From a checkpoint of a small masked image model: norm rmsnorm.
Rows from block 8 of a small masked image model, named by matrix and row number. Rows with one number within an expert belong to one neuron, the router's apart. Each number is 500 + 50 x the weight over its row's rms, rounded and kept within 0 to 999. All counts start at 0. Numbers have three digits each.
Before each expert's rows are labels from the 100 images, of 14848, where the router gives the expert most weight on average: "responds to" is what is common among them. Only what is clearly more common there than usual is listed. The data: microscope photos of single blood and bone marrow cells. In brackets: how many of the 100, against the usual share in percent.
# router: slot weights (model.blocks.8.mlp.router.weight, 32x128, trained with AdamW), inputs 0-127
# up: expert up (model.blocks.8.mlp.up, 16x128x128), inputs 0-127
# down: expert down (model.blocks.8.mlp.down, 16x128x128, transposed), outputs 0-127

# expert 12
responds to: cell type: artefact (53 vs 9.8)
router.24:451447428515463468429486460527520533553526554430483565461550519500387446524510441471538477470489429536584486555446442536516483456443503575492471430499584473516482530511528501294581484496567551504459513493541375562504508463454534448509500474527394430499559507522533552492536473471453539464525463549476565439542531492437528512471536468478497500643545509425437532459455426392505545461488
router.25:472504518548446457535446502478436534468510517482479518415556502521464513565495417537607484415496419529590538499481525444497495538540480582608474525555578476603543486466434510542514501554486543489539455521437439479516496547419477483485492524584471489455528552626540517452619493417506515459522606569526419512486546496468480466505534472655530485565383526496444558433507478433446471447482
up.0:499526514410480609530478538554468457519482435463467437495502531446570480520508440500553434411588459513477443536488529498502534562538456495404515480486454503491482544508405466493490457416550418504485461484480363445509551476545609452520479516476503468518561454467518489547508421495598539610517465518438556580456520444456509571520365534566512495478468528524583489589421533428464519569593
down.0:502552478548505437532439440476507504511571458610537572486484542618464516506457502547502609573469506505536512444532484518484463395522475584653488481448576476503494439499571550482532480539492506600480515485531539548475426462488469511562535545462449540502445488571478465488439542538450386520353503495520387480554546563489463488548521511460504486557460494448397530522580561558555487434487
up.1:416568542543433572494497404548513535538368527481465504463531586543394497533392551478463499519413478538431529449477409571489525563541433485486548511476539515448417551504598547513497472464437486534438472425436527500493531534603573405461551522507462505493571401486553469485558443531538495540514484562460614440495441455522517500489431583459486519512477500458516495483389505476524511450532
down.1:534449496498574550520459598363477416518545473471500591509470477494541494519525527409501525535507565452474464497519536446536526412473539510491463524537480463564561467426501532439421574504503488445433526507491502422503457547578514603469557440510448527420444464521497524525493641448355495498425525488493438507474511541572479438521537435471459593486576391549529513447586571519467493517487
up.2:501560461562508614414453468478476523431476521524508536536545521412489486449418472534600538507481564572489456526545533485456510585505441573505544548458470500469512515385506507492469615502528598524388441562515626468538452571553469524473523522476378452547506509432440570501508524473490512484527622589521487521469506464450542555422490477478463581515542524555504515468532533573532457406528
down.2:472448574405519575590504617499591450457518525501450536478612551535488409535412520536470439581487513471552482542539432532528487481510503508565420389498517506473525514577547505472530414528491506418552560397522405534464512482528505502493467457521545468477520480550471483558508511569471470533419422401570573422495432456601528497533527465414549537474532453473535547459510542420470535538478
up.3:575447449478517561594625515502441460492476538489559470565482577527605525532455469520492579439416529467498488509508445517502480528551505620516450531555494476556576525527525542536509482481441500468456503411511543567524545515553464435559477567457535586513513490424531559615514435460454516475452438442548431530584464473545504561369458453508552511562540534629477454545579524494474547479489
down.3:538499474435530495543497564489523482478495461568601511552565517488517504433561461411468493542420563562457601475531459479541456532528444527543553477530607540493517545413447491462520465514499463478517509554482562528521507435459631504485492490555452547480453495498539569439499546545463562538486475528510525446585567396534373495561461523518442562456499561527361422427467447500398440416509
up.4:386420524593461416563512453447539498439479571540475531460514469451558609455552584572590518461479506495541513520459461563489520523439604466465464487491477454559512417475555489453474617620395487549507555544504570506483473457490526482505539468500528562562521461366578561525479494483529405449527548467496540540573503503403482513506527496511532506531439461522488523478483464597544495417519
down.4:526571492457471512436525522492456475482544511475579529584524462472455474514471438560371448494504524465477503506526485517550475506583513504501562466440546489482542512562446455528487516478632546523523456542529446584387494527487411495508450465577518515470374504558497514414455496548568625520466432563553463524364516500449492507391403522473515470474530567473462434529562497461478511597587
up.5:554502391519510549479530542555508424441431596494511578493477459459385445546506466486420461520387495443431451410440517458488482474549548564574469431596614407531517415585466493504490481520518481479518573497558475525449439418542512477451534526531494479402543499516568436499480467548492526470531495403514393496547413514537577451427424486449488508534534511520516547484514497447521478543552
down.5:515488508484511495478486401447459527528562399535490450551449548421591529410418636548564473544531510542517510503543463448524550442446457544482558539454426625501512528469458484540495538478533587575472487420442507548555456506493500516518482507499519557470549624458496485407519563496550499574510458488421515520508594490497374526558541575544532552520470493538428495410442523553547552465447
up.6:532530520457407550544467471452392450494531441529493437482491523509549509521479511520430448510525502526434484439548549532520588519457373435563478430508517404483508538540511401493533518534491424500466631482579526507500543469487565473486592601493489489505585420503533528618458513555487426469463542611481563469535515510530396496487545507620442419485544454505530506418572497540509517514546
down.6:380473473545526432462572494558565525500467560482524396550474437461569561506472523522589501489468496489539459497528486533518436496552551594511455570469558513562508516545489605513554452501519573489466343528487536550497442548586413539481430517555547461428407507507554448481541539475582473542525514456567424468451442536480564489560498472440476558501472484494489485598448438386445557481471
up.7:542475511516519544568455475506556404463466520453465439504577527517433412542460481463582555428452509486432548612545507560492567547536548492465508420436475559535527519476460529567539492478519461412464525483509402549453577529528530467531529500538510563527515541519389534568519490432414501479487457523565410476502446471382376501511483511490470396492478486422463466488518509555504655462435
down.7:484465509540541479441550547494389509472452523488536472511527440536579557452505474568506468551447452498619397449429531461528483496498488450448470514494540380443466558567512507520516546529547460569515514478492549417540512519488482519474510519543587504432538493509525417481415482571486467509438529426535547452601465518700505466545438516546526505416528502503506541502419563506523375586498
up.8:537430438561516473435504462508521460470446542517561483556465480482545532523465523507555560512495458519485530395511514509469557481474451409446613518484560497466577419473488518460544481454447482505538479492519520448514557522530494494493515440416443506448487571522515466535497486512473533545436485582586367448518466576429532516565376568432462439395554449522438531548440597545350496412509
down.8:513557540547495572555476443427443461574544475536418575539556539491455518455436453513568514559484376536484515521502480427574405486518444556563449564471494504533435498513474479519589487531610441520530567513491517489613507511459514509510543554500476468529565480446463573463518508574483392446565527510483611522567545427554441462477501460508517529413412496533531443392546502501603551534479
up.9:418514508511513549499395448533419537470425510496563477476521506492451492498532577486532436429528523456491561400436493599505602532518503479490458522468474650491548395545529473454573568522489498424429469470507549541490560625509472531463507474524552582429481534456520582509432572487495402449593546494448497585491443559533517481489498608478489432505471473437530558518467466454536562451492
down.9:578532507542538499505511530490550565558560433487468486514481543465553441474458419430517449397477494492506471516504620467502401556518500485590542540565461522445543551492531463562541531479451446625444515454415437400483533490478518469507455464502495496512574440472482373517450518514525546521478517527578465498505467458432450498499467423558579445579457573545519472608410405445446448445434
up.10:426415521585508478448505521522493492493523469521472476457525502486368534417514501477559531502424522477492412455523489458353513562501429436432596459436554434479512395501521447507441477568502534441494446462516512474441622479461458443492559510445476500460545523481479501608481487506636513547599596573436473494471478446482555495575545473461545547461542496462505515577518500535511528554419
down.10:535550438475515482502539484357531452515512561503513531551525503484561494515452521546456473424626475444551584536423454569456496485489507603540489552530472465497510540502500648535556485376465443524462565543427512573484440476553574546569425570471492498496423439443504526404475465478369548526491513432558465475502530511543550508466435519517439491553498503504496449394493539464531427521524
up.11:462490508548473530515462520539432530489544397476516506571465479477502535396444468470537561495479443421600495558538509448415538447486454524498475412456591504449522532454464491532558486552541496503412451526451623598441506508512483558582591492605478534531475526458537517551546557470357524499534540494516534485473414469539515536518434497560543573518559479448424532549627506585508455459536
down.11:530568505452459550514547578459526530520522473548480587508487452497588478591510454463382522554463444508495451459511520489530399547593572617449494509490494476497531430433543465519508530493458453418584491488591428437471533547475529486437455520371476421521520489544518503539426478494520488527494484575587536481519521510491535492427525493405440507416470385567604487530418591443473493518492

# expert 1
responds to: cell type: artefact (35 vs 9.8)
router.2:532593359524468553476552517529457475519450605504489472466494516467469545486510533463420542570445565527445490351549439518468481519517547575482515514462416539469517585589394455447542494485412483513527529459568573535563413403498457450383475473521387466429485457500522545545501495524478567571472409465467481506559576447514484521522504457490538536562503517483491478498496511609491500459492
router.3:403477571469531600503534487586557527548462627478460487476483461536530498466471502486469395584547494468503516515535481512456513553495448575487494520505480596439514523525351493482528568587462489506502486463526499581511380494508485400430440472624463473486473457454563563529551482643581493534525481494459556484612499481472480509448505452472534516488542513495404522559482464572451533558509
up.0:392533453467503501559453499597418490584511561542435467472517521413476518447498535495472554458519496571465559459509501478489509542509536499451434408424461450525530527475515513466509473561535510556527411467552500546623456589470563490465502486604585531512600432541528478497547572492431493539440423535482491403419522397518530463460608602491607484467448535538483452465521535466462545493481
down.0:595446577445513409469523443477530501477543413530571554522493507648562536470514517437492474517415515489557462510561522524575457476507487493550541574504577623447443504493461502473499525429446522446546545551482527448484502503526446533539570536492426510504430552543562472525501467489572543445586598511476544595561450544472483501567523457430435422487561481390501510573579585504467510519439
up.1:442484536406501557552453396473531552531417535558492563526428467509416484516432550480501486518484402539500476547495526555470538499492456566510486529506451546445491479503503435426491453438532470507530456469572406537527412448481526415536561591524469432506484571417497533517479453561477448586458451473500577530435468483548528422511506440500587463520406416506597485569532469587614408514506
down.1:430491456528452431432418509443406538535421533438474505459519504505477472414544465476511513516434479362518573465478473516442526492498615485574471591518561511560557490546462489410512566559480602460494454476434579394470592521527491524424491432504474481533539474513508425599515463539472559515584580472447479526531544527463430449544404541531427520441546530532486524481426475477480559472475
up.2:599514407549483559381504513512431519462450578517444502468450550450471570546555604553496512493454575390512482442548486582484463541528535510592565429500499481483491448534528494552422421510457537476514527473449528465573496484493418551474455473404523549500503476530491424460452516419508552488537456483508561502414544517563458581487525442486581508552484519580498493495464491465476454314533
down.2:476462464470487435601580515481459453505617533516490470517535523512485502553545489466560550506528548549425525501589501596497512443514546441362514500499445457479467579479473446414487528412493462476529509537597527524504499515502498441445496474511367483528563445475469476600448453478464522448435509455473515475419532568461587504505610559528431498607519433465431533456476451462482562620477
up.3:548544506560478451424504586441611515509482424442438534532490481513479399535545456586415523507490556553545501512570513455522428526434420457524474583365462631543533536546563493479427432508562457367539536513500504393501484521497517451527527502513476493478502550494434436486434540494534421427527492562420609510469485474437457485507516509492435473553582510519539459547430475520514490480471
down.3:521536441459543562562469453534405436481557513491520519450362527495493582437472488446564442504588467433488506488479531507525595496494585478544519385595505364466493536471500493452531537595501533603459505459473519596540574540592440522491470483537534428443513503558540483527458513522540454523455508404521444457514538533499531512484488604529462530415495501490521466442520389499546413470550
up.4:572497464441551448508463460523423528579441506445454471474466613408388487574416494493503458465484420396421499496527554551539506512489515448497493421470504439579454516496558483420539496478589396503551544515465472467480574554456520487553478514545446513487515483505532531455479463605557498426487419564440573605549519519495467479549421487555495435504517555473419476590436417447548499471476
down.4:422519536548492564452535567473510455474486457538489463516431535647557587455588524524506508472465553500497496504460561432429464437424561515409646474529503557424536516487472540514516548492555548429488415466499488539590406555533415471447499406486490542482477477532508532518500462496507430531525535433621465467484541529540530530548585574472545505483537537592557508492503572460560537584545
up.5:492412443477514475425428554448416493460409511518636482504530547521460449577495553432439500518556616491500497526516510535512569565465574537573552498517441601482499514536485574441484462524513445503484439562448609457446525494469448485461503574478586420501461497512433519493499473604482472485458554474545583530507579466471384523482481463487528463452490472492474409533582496603508430433529
down.5:529586570526475519546554450570535517550431439473391448474539512522527473395483520533544466521460402478491564518431515549578455415596470423464516475514534439458421525460488447468478528458511433508491526507607490629521524480491498434521505478516455608479508407441543462549513445474491524411497436479490408459505508500491579470549505477534422517381522505502598578451530577503448495543556
up.6:428531466477522561512496495525528482515448509576487557549442462522458508495494458495510499467475471558465467383533535480448428457462417538507412508493504525481448532411479432478492491467428458446520615538571457448565436436561382512492547528468343478425530506467553541472564480555439524524432551466448549514435502447555426488543429524489342505600441518505564411495474509528463500507510
down.6:533495531471485604568483519536458456444413356483507460495537524587513514614406471589475559501429518478477517547454424526442583524475529493518420483588466504469521443577573469540436449573547498541452463439441518468477501461485561578468462550565557478564487491497466445455525468535498459528523464561551435473484546497439515456447497522451428529441488371472418516455515463459595534510410
up.7:450514480493499507475592539467591557439474489493510585466449509471465502515490556419541467407568542453495476473460448473419507474461451532513365418457410510439424432559445535494564484488475457460593463511461449476463571508453488467545565474498554509495484534473444530502495548573443421421560498515547378425396555507515513457403522499448402422512550491457531393459492444529514515441510
down.7:448441585440474557490464464553446444509481532421447454474545480528506504555529438546445620564492487532479521568452499372494575577585559527494611470549547487489555497506487495500455459449461543615464566486578550502542420525497545490495475443483410529489504444526541467496523438563526479555515463534461581540623487477530437501546409521553512573473449513495548474473440609470601518547509
up.8:530525460543529538524526490588510535577529400497494576551506514421431402557531511422550582448481546488557507476522542464427482577551469533493500488428417493468488518424414475394577575480514459499479465428518391529546555569548514408505507494472597469561498491461458430518505471470403522409499546446547543516463491397440548476459582531514482457472505529497519456472396443506491559426554
down.8:458525557565501494471591442488490538441512493442520454534508546537565537437449545503424524499554485506551466592533492521466480500477494502551535517507499507440532515439522461413465415541492536585464464558515611537438541367461554635493563545565499569552479490450589453544509486485630493558421444482503470513549479622533490486532458538425509571515457452461489437588526539543603543498449
up.9:470493500435514423545523341475396486541531473515438561440453525529510496495553479500413452553461473478562456593509553477505561451432547499412448512541465472469519448549520560489504599493423528469491489496520494542420589515571540483567515560442438499505518552471616585532489519567488555556534527351467571546544512430563512471485500507562533566467415581475509543525529541487478553546451
down.9:534514566599522532473460553466520429398578465513429409575508489451512490448482515547532555436641509507453540474511496453485555530457444493494476493429510513501421554557487591412503400539483526415572451452497386487522401456487449490534470503563532550454505491578454471482580392516428466556550489530563477473432455442520512549506500449475503435537588471538506528557478438521517478400513
up.10:518551485556495542445518459560428564495537502521587521471496442419582517524561353532470621386497488486549416491473484462462495530534504477493433524518470433532450382485516499463515508472470512499530549561478477543460514457435436580521505466463534496560471581577496627476527506544448513455500496480525489526533468631540509452443552542594531472503506533413473508431507501586424389438462
down.10:541504484543544410533456538483585486521574592503459557503497591536470534473481588547549514523458518531503512552611524517410505439499456479463560434503475537502504522488511485637486538496431543520524487492498476475500475578503549446578458567452502514463520413500456438469447517462519465468523417577381455481471497460555423539590469563471594392497480455532455429559502572449569565606567
up.11:542545570488390493442506405482593430456492469441479473583528482558508494531497540506533541447537542431495530488486560534484471523472409481432481463462565486520455461496568490495456532420449382561522491424417424448432579525527531481496578627423545462519495434534480398478542413547496433442501438499447486543503483547411485465496492446524536472448431483540573545514503550578489456573413
down.11:518508512485573476476512554544525538560584442579429598406507531491451571445500487547398448506427508516482439581452495431439529550387519549486562481545461465516517498510512425441539526533560522459470497555516555513555537485472483523495421498500462542478517544565521566493447501462525507573510430473551475411516497558493485579415458530437511473535498487528458388461482466439421545293488

# expert 0
responds to: cell type: erythroblast (44 vs 14.3)
router.0:531650417465451477495546534539529562509556538534489439386513564480453489587504475520530542437449571504534496532508497432497447541393459581521558432352455545542476540406509483539536515451559496518568497511453516478558533502497413468579430512445452520554495491546488534459556478440489454503532549505521525590511429408402473466517463510442593467472500569551394514439538525469512500526514
router.1:454671487493562467549526525485497483458538522541490477454563576479453491588520581442561517492533558435561529456482486374505560454484484499546611457403480468552516495415508579595500456513549439519561529518503647425498565479535456536544520507421454519566587580547445524495498476477555468531460564451513568475457384505500450564547474508519507483472462516521473557573531514460496489489510
up.0:453536514501418540447442478529456463426498457473448560450531438415425529448504508542548505514520426496450529504485458530509519457456528505422447509458474562474452429473480526478576431401476538589534461466546367513414436519528427403560537521517451564462488606520471453436416472578628471484511502503535523479607580504494494501448456390499493593455458477435529567531523500527482569500499
down.0:534471540556509489564521500501441584489470520518546515521432516575544554598495495447520454446417511512439529442416514442398457503398494466491554432537498453483488578545516420451488523595577477455441471440472597519539553461368520483540486451423498433418533362466472489526542547475467474523492488432527507457493538589519463519537566551472468465466496605474423438433484500544530412483535
up.1:514488649525434417527489472448574439485537529511551473466448513549449545408535556485589497499541498527576491534457496482500601446494499498553423574553455499453541524414518479507444452555489523478587513497498517466451424453497512485519442511501474410478566560506612551528500522472510418544450544501516566498506613559538539505565559538513429423376361494481515507486518509478397451553494
down.1:481584498452452548515501452534402558492578504526487525517538466529538466542484431492469552434404436435438490496436493413524450576464569485476530455556514490572474544518453452546532543521468469637532527475530500534480564552461467550562521422425546573485500471625416632439638460586503495477537500549428443470530463550497481469466549485511527529523499524483428492446489490595571492558519
up.2:455528497506463590597539544485533447452513522498544460536469534517487490471456565504521496509421575559509477492507503403509334459575447463433594449487470514563529575463445512599447513563542450448559559533508508459477457536420504525422393447470514479473455521520489514377480537522522498550458484414524512526497428414487387559452459481482563515460529649444488481565518533473511504470463
down.2:593514450489437372544491544502499453508538428437486510412517506519513499514367513474496426499574525518543530522514589538543573491548557538575449578446391548498484451584534508487525475457455528522445478503485535494497530553518448488542549554512460462536459421526469526588450458618506591465532496577499423477500503538532579552548545531421571497488455439590536545522545478416450552612494
up.3:500505480402403485545456496565484397462516505527442552608428472487456434520599569562529413583537529501576522496540540497486547578466489432434464546437481525437398542457452455490533489507538503583558516502485499506559584482426534533484561486527483507470555494429546439524477674463488544477536556497504591539543533530555511479422482408440571555549478558513502480469498525540461511423509
down.3:471426458570560472448480477414555527471448450435507483478513583523493501491523516516550492407484513521403583478556475527617419448429450518543468393534575515510564472469494488585511458433499496543521462461485477522459468545477489451492559549500444521511446493585408430501489577486617539520553444462593412450591560536476488493430465566471527531428580534486557534503536495415413501559556
up.4:554482562474491493483504419473439479656534394498538504457509617531505376564457539516543438501441532582516528572449576475581589468503468445494496485499494475570506419556549484433528478460489547427592520544517567489517477516527505444493484457496575536533462549464471483574430499548481393457498489544563638449506520485511508492542455547601423476565563572495456466507466535521539476517536
down.4:404449480470440575564506441555451519400483504565477490484533480481416493514425520468442509534485567538436459458541513514504496519480507510574534480581632467408411529551577510523518513514543507494524591457478444416489475586520540589500453565482527440447513377547492508463490483555553537523528523375510342483507434464522545536488526365532477514485455453441486472471510492579518506482484
up.5:444428612426442519554471483490498446609477536549484481461471482501532430515543446542480542449589567395499564546453511511463444451374439522542562483487442436487581502605552502524567556528460465547534462435556478554488502521506462527515457467419401538492489415476477550521496483512480544404490463383549483525450602476493458551533533559519506583429474510514457510513487409492562543444447
down.5:515515456535510488485537560446441573382585519547501536571501521491502518531419489497513505563479364561519441523548511453520525591547541516407410437493569547450447503477506540481502543433528477426429540467519496479448500509420493384509554501462519461519531546478466456536491531440524615418529531522520572549548411579567499557433485497548622508533531437466535409461523482500494374489484
up.6:506473542563499493474531421528386455474490454476459490446463510436462461477481525409519498506645530536492499449480464523435513396474440539478533466544468432560455534553519432502496519479463620536459412471356496493483497469497483520491591471596595498491490505465485396537495567584531380546420537541400476443558531521481442519539452510548451474522438491512514577512577533546481570531498
down.6:408486538466464463383495529504501481506484511566537477493474473507443539518501498467547488473410487344512498542438537537423494506504535506473524511431485490471559552418475510391541481504530434408570542415614575503615449524462524488464500500388444480459547463540525567385656449427485450534565545505551580479503531492548510530478471486527517541468534610476450468477467516496511506454491
up.7:469522460512468565482481603459556509487666536432468488449465458504476487560510532487486571541511480493453405451507522506493471465574556383543569482558522506471390592468298530580488461575510513475429381509526492545502481471488568579512508494472555486441479549468450495495539493478448577463478431407482523537519481532541514468478549536550528487520528537464504474447409472538454503449452
down.7:507532537584563529466469486421541455432414492526451565588455461524496579468480586501488477510476484637488459519569456497517509564500490523491448522418398532566508546520470485456417447520512506475525491481502488526514467532540595537459491546489524524453457462506576488574475511604503595460357483541570488484489443554471507559486550480519475519475486469631475595541517479492552450324483
up.8:572529497462521498412456532545506466436500444482507515517547505497445460504493578509570515542559581559575532500446413444468460333511533468477454579592490463476498519505582445490546557444490463501493517410478456442523426437488605495488536455499574565487435493485484494596533485557500532469541426514464504486440566506561493572454465457480547464374517521544530559445596401461538592463455
down.8:497428475533458489512551488545447484525488535603567489447431373490510531502465444452486549482499481436488488510420470507515562600486465438498515463512429483565474557464426528547529494487438499426468473583477458546510512520444425604490513420495468420501449546574506481374581443451500438492511537451569491503549424482528464526488363524463533553509471602517511397461550537486399525469603
up.9:524492537493511652494585430511419525362515498491535555536493523528494500489512429561565564565465463485451529485460518581482538450514528467467388530475475494479501577577471475545520547425492522431518471569534513481442496552530532482540469575484511468587546569422565483501406475622553444604553469583438469501421476486439600501483537524493536517495540507555485615482433496546477503463450
down.9:512543446477555491539495478532493447515459489558518546579465511470439455443562512558442587515487496557549587459504458508490435526412378498546482490492491487529518499569525529487407520499444466515494400531509412443633548462553559521521544537505534516461567452366536457566448566557524520520502506471458541534496473518506537635518465438523458538425547472558448420453502528561360464412521
up.10:461466590381581508490486506529523462416388447519487504506527459520387491417526463428500459550549470516442422551397476424560540528526505547602505548516465432413420563430536466533585480490479498598481476512453536528394476519498521580429535480483514560446490476531546425442485455502467439391490501478498397469474504537481501505475483506506491477468537460533503450423593553516465408469453
down.10:511521511573500541562476484461425540508568577493514477530435543447529499537541430506557543431455457472515523431476505564473519418497503532422524481532512463581536512562443536424511510486577532482453406623506433578551516571492553500559571608429504401468524529573440577536635561543523547506458537480516575480500561434533401481550559577505472429437473469500482485538476526548540580461528
up.11:420467526489460524500587451560472419428512450501546447469553518480437542555443536585513567533445501552517433486586453601543522491547562460561528563582444476408468533557425414548521491495528542544577426457462620550556497474579580480457475450484472526531511531473489463485457606452536426466463511505530449560535567484514571527535522499536570506474484458507470603578538481598429542461495
down.11:569542434509516487463479496555554589513413579407459496493408609534623510525517623398549466536557496504473487465440539418469434417463489453447408510527500498501553555478556535516549547484490552535560535521475441426471502489425525447497461521578539505542529471597378542503512463540464543490528491577512559454497566501468465542542531507479394425486443553494406537512514517447477490545537

# expert 13
responds to: cell type: artefact (36 vs 9.8)
router.26:458567422579569490489466415432457474536595480557504492549519526512527499556550489455539506491492469518446461542529477464499410543438582464484467471491447545538445476559444527532551514479583477376462552529533542609524426493501518530450530477367520532548486575473508520481549402491489488513524487551525498612564421576452505434448505524480458478404607437530574493600555522406521483465539
router.27:482609477482481507519541423504422480471508472518630472535559598473592529540529404462562558526434444606527516535575560451530446541481570477565565444459547493474410388547520522562458499452526540478485520467532582507574522465472472533464449549452527424476484496473405451478527478457498534496569482542377516524504487541530504480555515531488522499425626498400546490467484490397554519490491
up.0:407441442419417467533498458501443494469539522500481449442500545483460536528500491532496430497605470475540443527429547474431410503489451505498524587519513532589501546425483541516491566440604511507545497438418383472522402468530555487543520487503503496491440483507522531490501487440512376527507386613509541459532524441415563455575484496517512438502485504462542585516554510607615499465580
down.0:565530548565466494489497548560595457555596495512488530545535506504517505374490528484541524581462458535467473465489461470448561540506584500483526482531564550486448513556494533420490545586505507491496499485562549585512537520479449516491531447442544616447475559577534487525594484569482594476485604450474587573506494474569533596502498503478379515563491524550436460468491506419351442431516
up.1:535562454440514519502490514604525508438498552415522578545467461479568545415499434428482537483496444421586464475591424560550450527502490530520558468555477527546375493544471466512510451484426515516591532388429499480462445483526604495533427468449563507498525548498533470540563501430549477557586480454493521443460447531485502497456510467447467558549418511584415493590473439507597511419457
down.1:503356451562461517561534491483471539539482448519430491538475492400492391521545537533493468539480509603515515521510505453456460464536457463598519542494522486548459432496485542510437512529577470428410568579540508541490467499604404428528504540444460521514518506482478544381433518569448511512516516578502501543586470418554504464479433546541594446494528465551525513445612544457374494471548
up.2:476563514550436414491546598453454430458456489502556483403516583504502467456563511486458493580403455471432534442460537445544536517499440472532585509515515431508559431466566576459469485476533444462453511503505462505410445480538560500447475503544378431429496574494559589578546524517615486523516436473436508428388513546477575455522558495526480461465490430502521499442408529514543444558524
down.2:460566565492570527545459483579487436497536561561520552548492436464621500527459461419539500519497524485536524547590525471382460486530565495571490414481489505525508535525452515504506601465530527493536533558591541518596571462438580469529567441460511541551471476545546447604507477466443545392492635543491534555576459610457445509493488382464529542503490509539484461545517446509496564508528
up.3:441469496468457451574432532479421569479540407577582510504380534475495540449499518460529511619550548452466452495534490520518564501535489543517483383476488511598569516540538561398516494607526510524451496418536505559440469531484469549483570454530462518409560471493590512471415496574432551569574418453445505515500592534456479536485548493541456393526532496467498541560534469515563515541455
down.3:509441504523472577440495564482428400482499545433528517523485467470490574543597520527602423467491494468519535530495521511461451500564605531483546512497557444434510457505488512509399493450465467458606463515525580442527502429504568511492498506458535401599447495456406460548505609491488546437500616491551579508517416589521408457523391462482482511470555541460565513543456532542429559503533
up.4:483507567498467461467449382432538468555580435464559568473516512426501475525531416495432529480510500547476492572530539416560471538498432478466447576454465510475520551598475482494487518483447419481431515527484555517499531590568579469508478451476420513511517543502474481414458594476445496493497433445570558412444584539526427418516498481437515520590501463443583479573510513575416361488477
down.4:389424459497499485557478568478499594516529486613505495555464452563399529481441523500459537511485453407485422483481425542467496502451541494509473507467524471521427522417496505499453476451569604538561444487472512437512442513426486446488390513499485476435451381455579506514505496558575471597508527548444443561479514540476535467559548532539476526492477524652482515473490442524573634550482
up.5:458571542445527539433489554457518546441551441483556512459412435488519467544533505422455494463511505495461439386451525541520555510416575456548526551515468378467471513595459519430450475459527441556528526532460475435540480481423525619491484375462493533498552485530568549498509525468418534493573462510529487483493465450589532536569518595537514605540525499489585565554582520482399443473549
down.5:564538488542453512510491496534462464539509532476452511549601565486508525532486532504550508555420506538539463578477396460509460470579433426419493429477562604454529485402617499489426586501506532517488504552602462561464481488562428446458476550558497522565446522499456421475541481561537497547438431601530522475464494546452510520528584410482559451457428469511457425470489494488647534459462
up.6:517508554529412524480502572404579478453567522443489524508512385562419431436460418521494512559529524478467491528475463483590614391471567474508530418511464429564539469480530477482493592524572503481522519557444516526492484456549535495473504532436390392488528455550458515490452471576526466555454577418495486533551537496499440482475576494532584541525417410505469558540494399585514504499446
down.6:433601490429542484484530514531480474549479492476570449539519552477587496517474588490596508450414490516456492471569579428446478565588436538591501531517558548507490529533547560506523361470488490389446544478506506461530463509409521458562429410569546520475447532482512455481492517510414476423461402539484506433453452515456482468399458460422471543490538528579530481510528563456519411585478
up.7:470473452537532500472422436521615612530519504455522419414479498551438514460448580524522441420524483457459502476534515536510543528470433489517464398499580526440519515502481527472473619482514480467472452506468542458562567481564539560491580520431470448521609533452582518441518469503483448514502593451484532459468553535549376530573468428487560435634462463533590475598511463523470501498494
down.7:518552487444481484454540529405420466470541474533521435541522482499519487480514490433508477549586449440469525505484596523530518429536518512502511566473604566503451579492556526491492365489450486455561594500520495595481474548466408440508456459598520603467369472486522474565486508436503493534542506518548472447491510514540647426464553547477462572386570503470461499421540485561569500511545
up.8:495403511587466591596515446444532484528481518533416515505509536453559434563467558467514440449472466500527455552565500406472591625516461468513529474519425454492445465457503485492467541524502399538456553451379499492449468506517458471444461640440455555497478445477476595519559525424557563437466575478516503467462515505543458548513489455482481510548437530467490440461565478566642504483453
down.8:482602580470580483523567561507494527533552525407584497524471549503495544465468459508580539551566508545601567552467510591501424346466605451481489518442555496485474488473548517525441491510515430522517486486452412474518486580536526581418529487491555378468454562516500438453459492472512490477488450552493490542531428490558479431538446530456504444438549403554527582462498497409421481487552
up.9:466490586608532448515506440581575482525457427450487521472570601474550498605587528485496588412490553503499586519484455537502529622520505518461479487441484501481567477550508496430479487384479548642448460484508567475560495515499469488541505515478501586539477493479488422474512547494484444425508426522531509562492504496379517401467443557444552475514455553449496521570517554493411525522414
down.9:441524489421481539529533537527454579498537652536455477497517503469429516393472397559466396486532494541524363523451551528556551463463549476537474538504415490476434573482435510513525548530464494422489513428533492473402466559525542548488494471596462560426490381495452484447495478528614441510503530430406505484505542419507502532475516447549474596502491517525540488450477503581511460426500
up.10:586460591482502550507580456502603477462532563486537585558568447539517526563483481493566528465485502489393563504518436512510523453518491527573555518531507535476478539484474537522519435462561584549370529598521523478426485553563504513506456526443468456477557579518376492540486496456566404492493454531539487564446513513517617468507560419523541450640444437549494544505464582467481498563525
down.10:484537418484528432465498492478458472541381489550523377507450505465533536454352524615434515499535524556544464488501572443626523508469480597500544490530405488460507536448512496494510493520502505485508601368503565550479503529473519501478522413533541500439475470444514584572467442556427483453549603483476549515533452508451428439446452565478497465394563541489487467437530455541512523461483
up.11:539489470496445525486569395484517418548522426466580431542495494487545542433589450545527484573423446464508552592546439433466518532419392464551553521504480428606453517517438544465468490500522560531477448491493496564438392442486558515460379484521523500393514471487504543492445434495565456532424471599462471528537511481491436396449418569525472502510561527524484542544497573550470459529482
down.11:469562475521479478450529609599538526510515464513494557592534521493432480525552474490545494462551546516485455441500537453573475459508611533502545506511529625423573507453529480539583472467466504437583532441578553394524496599480463484507632458414505523556509517507514438548481561466479454453585560367495521537446488516471551546473594442509507443558575475491506426498552484431465546468520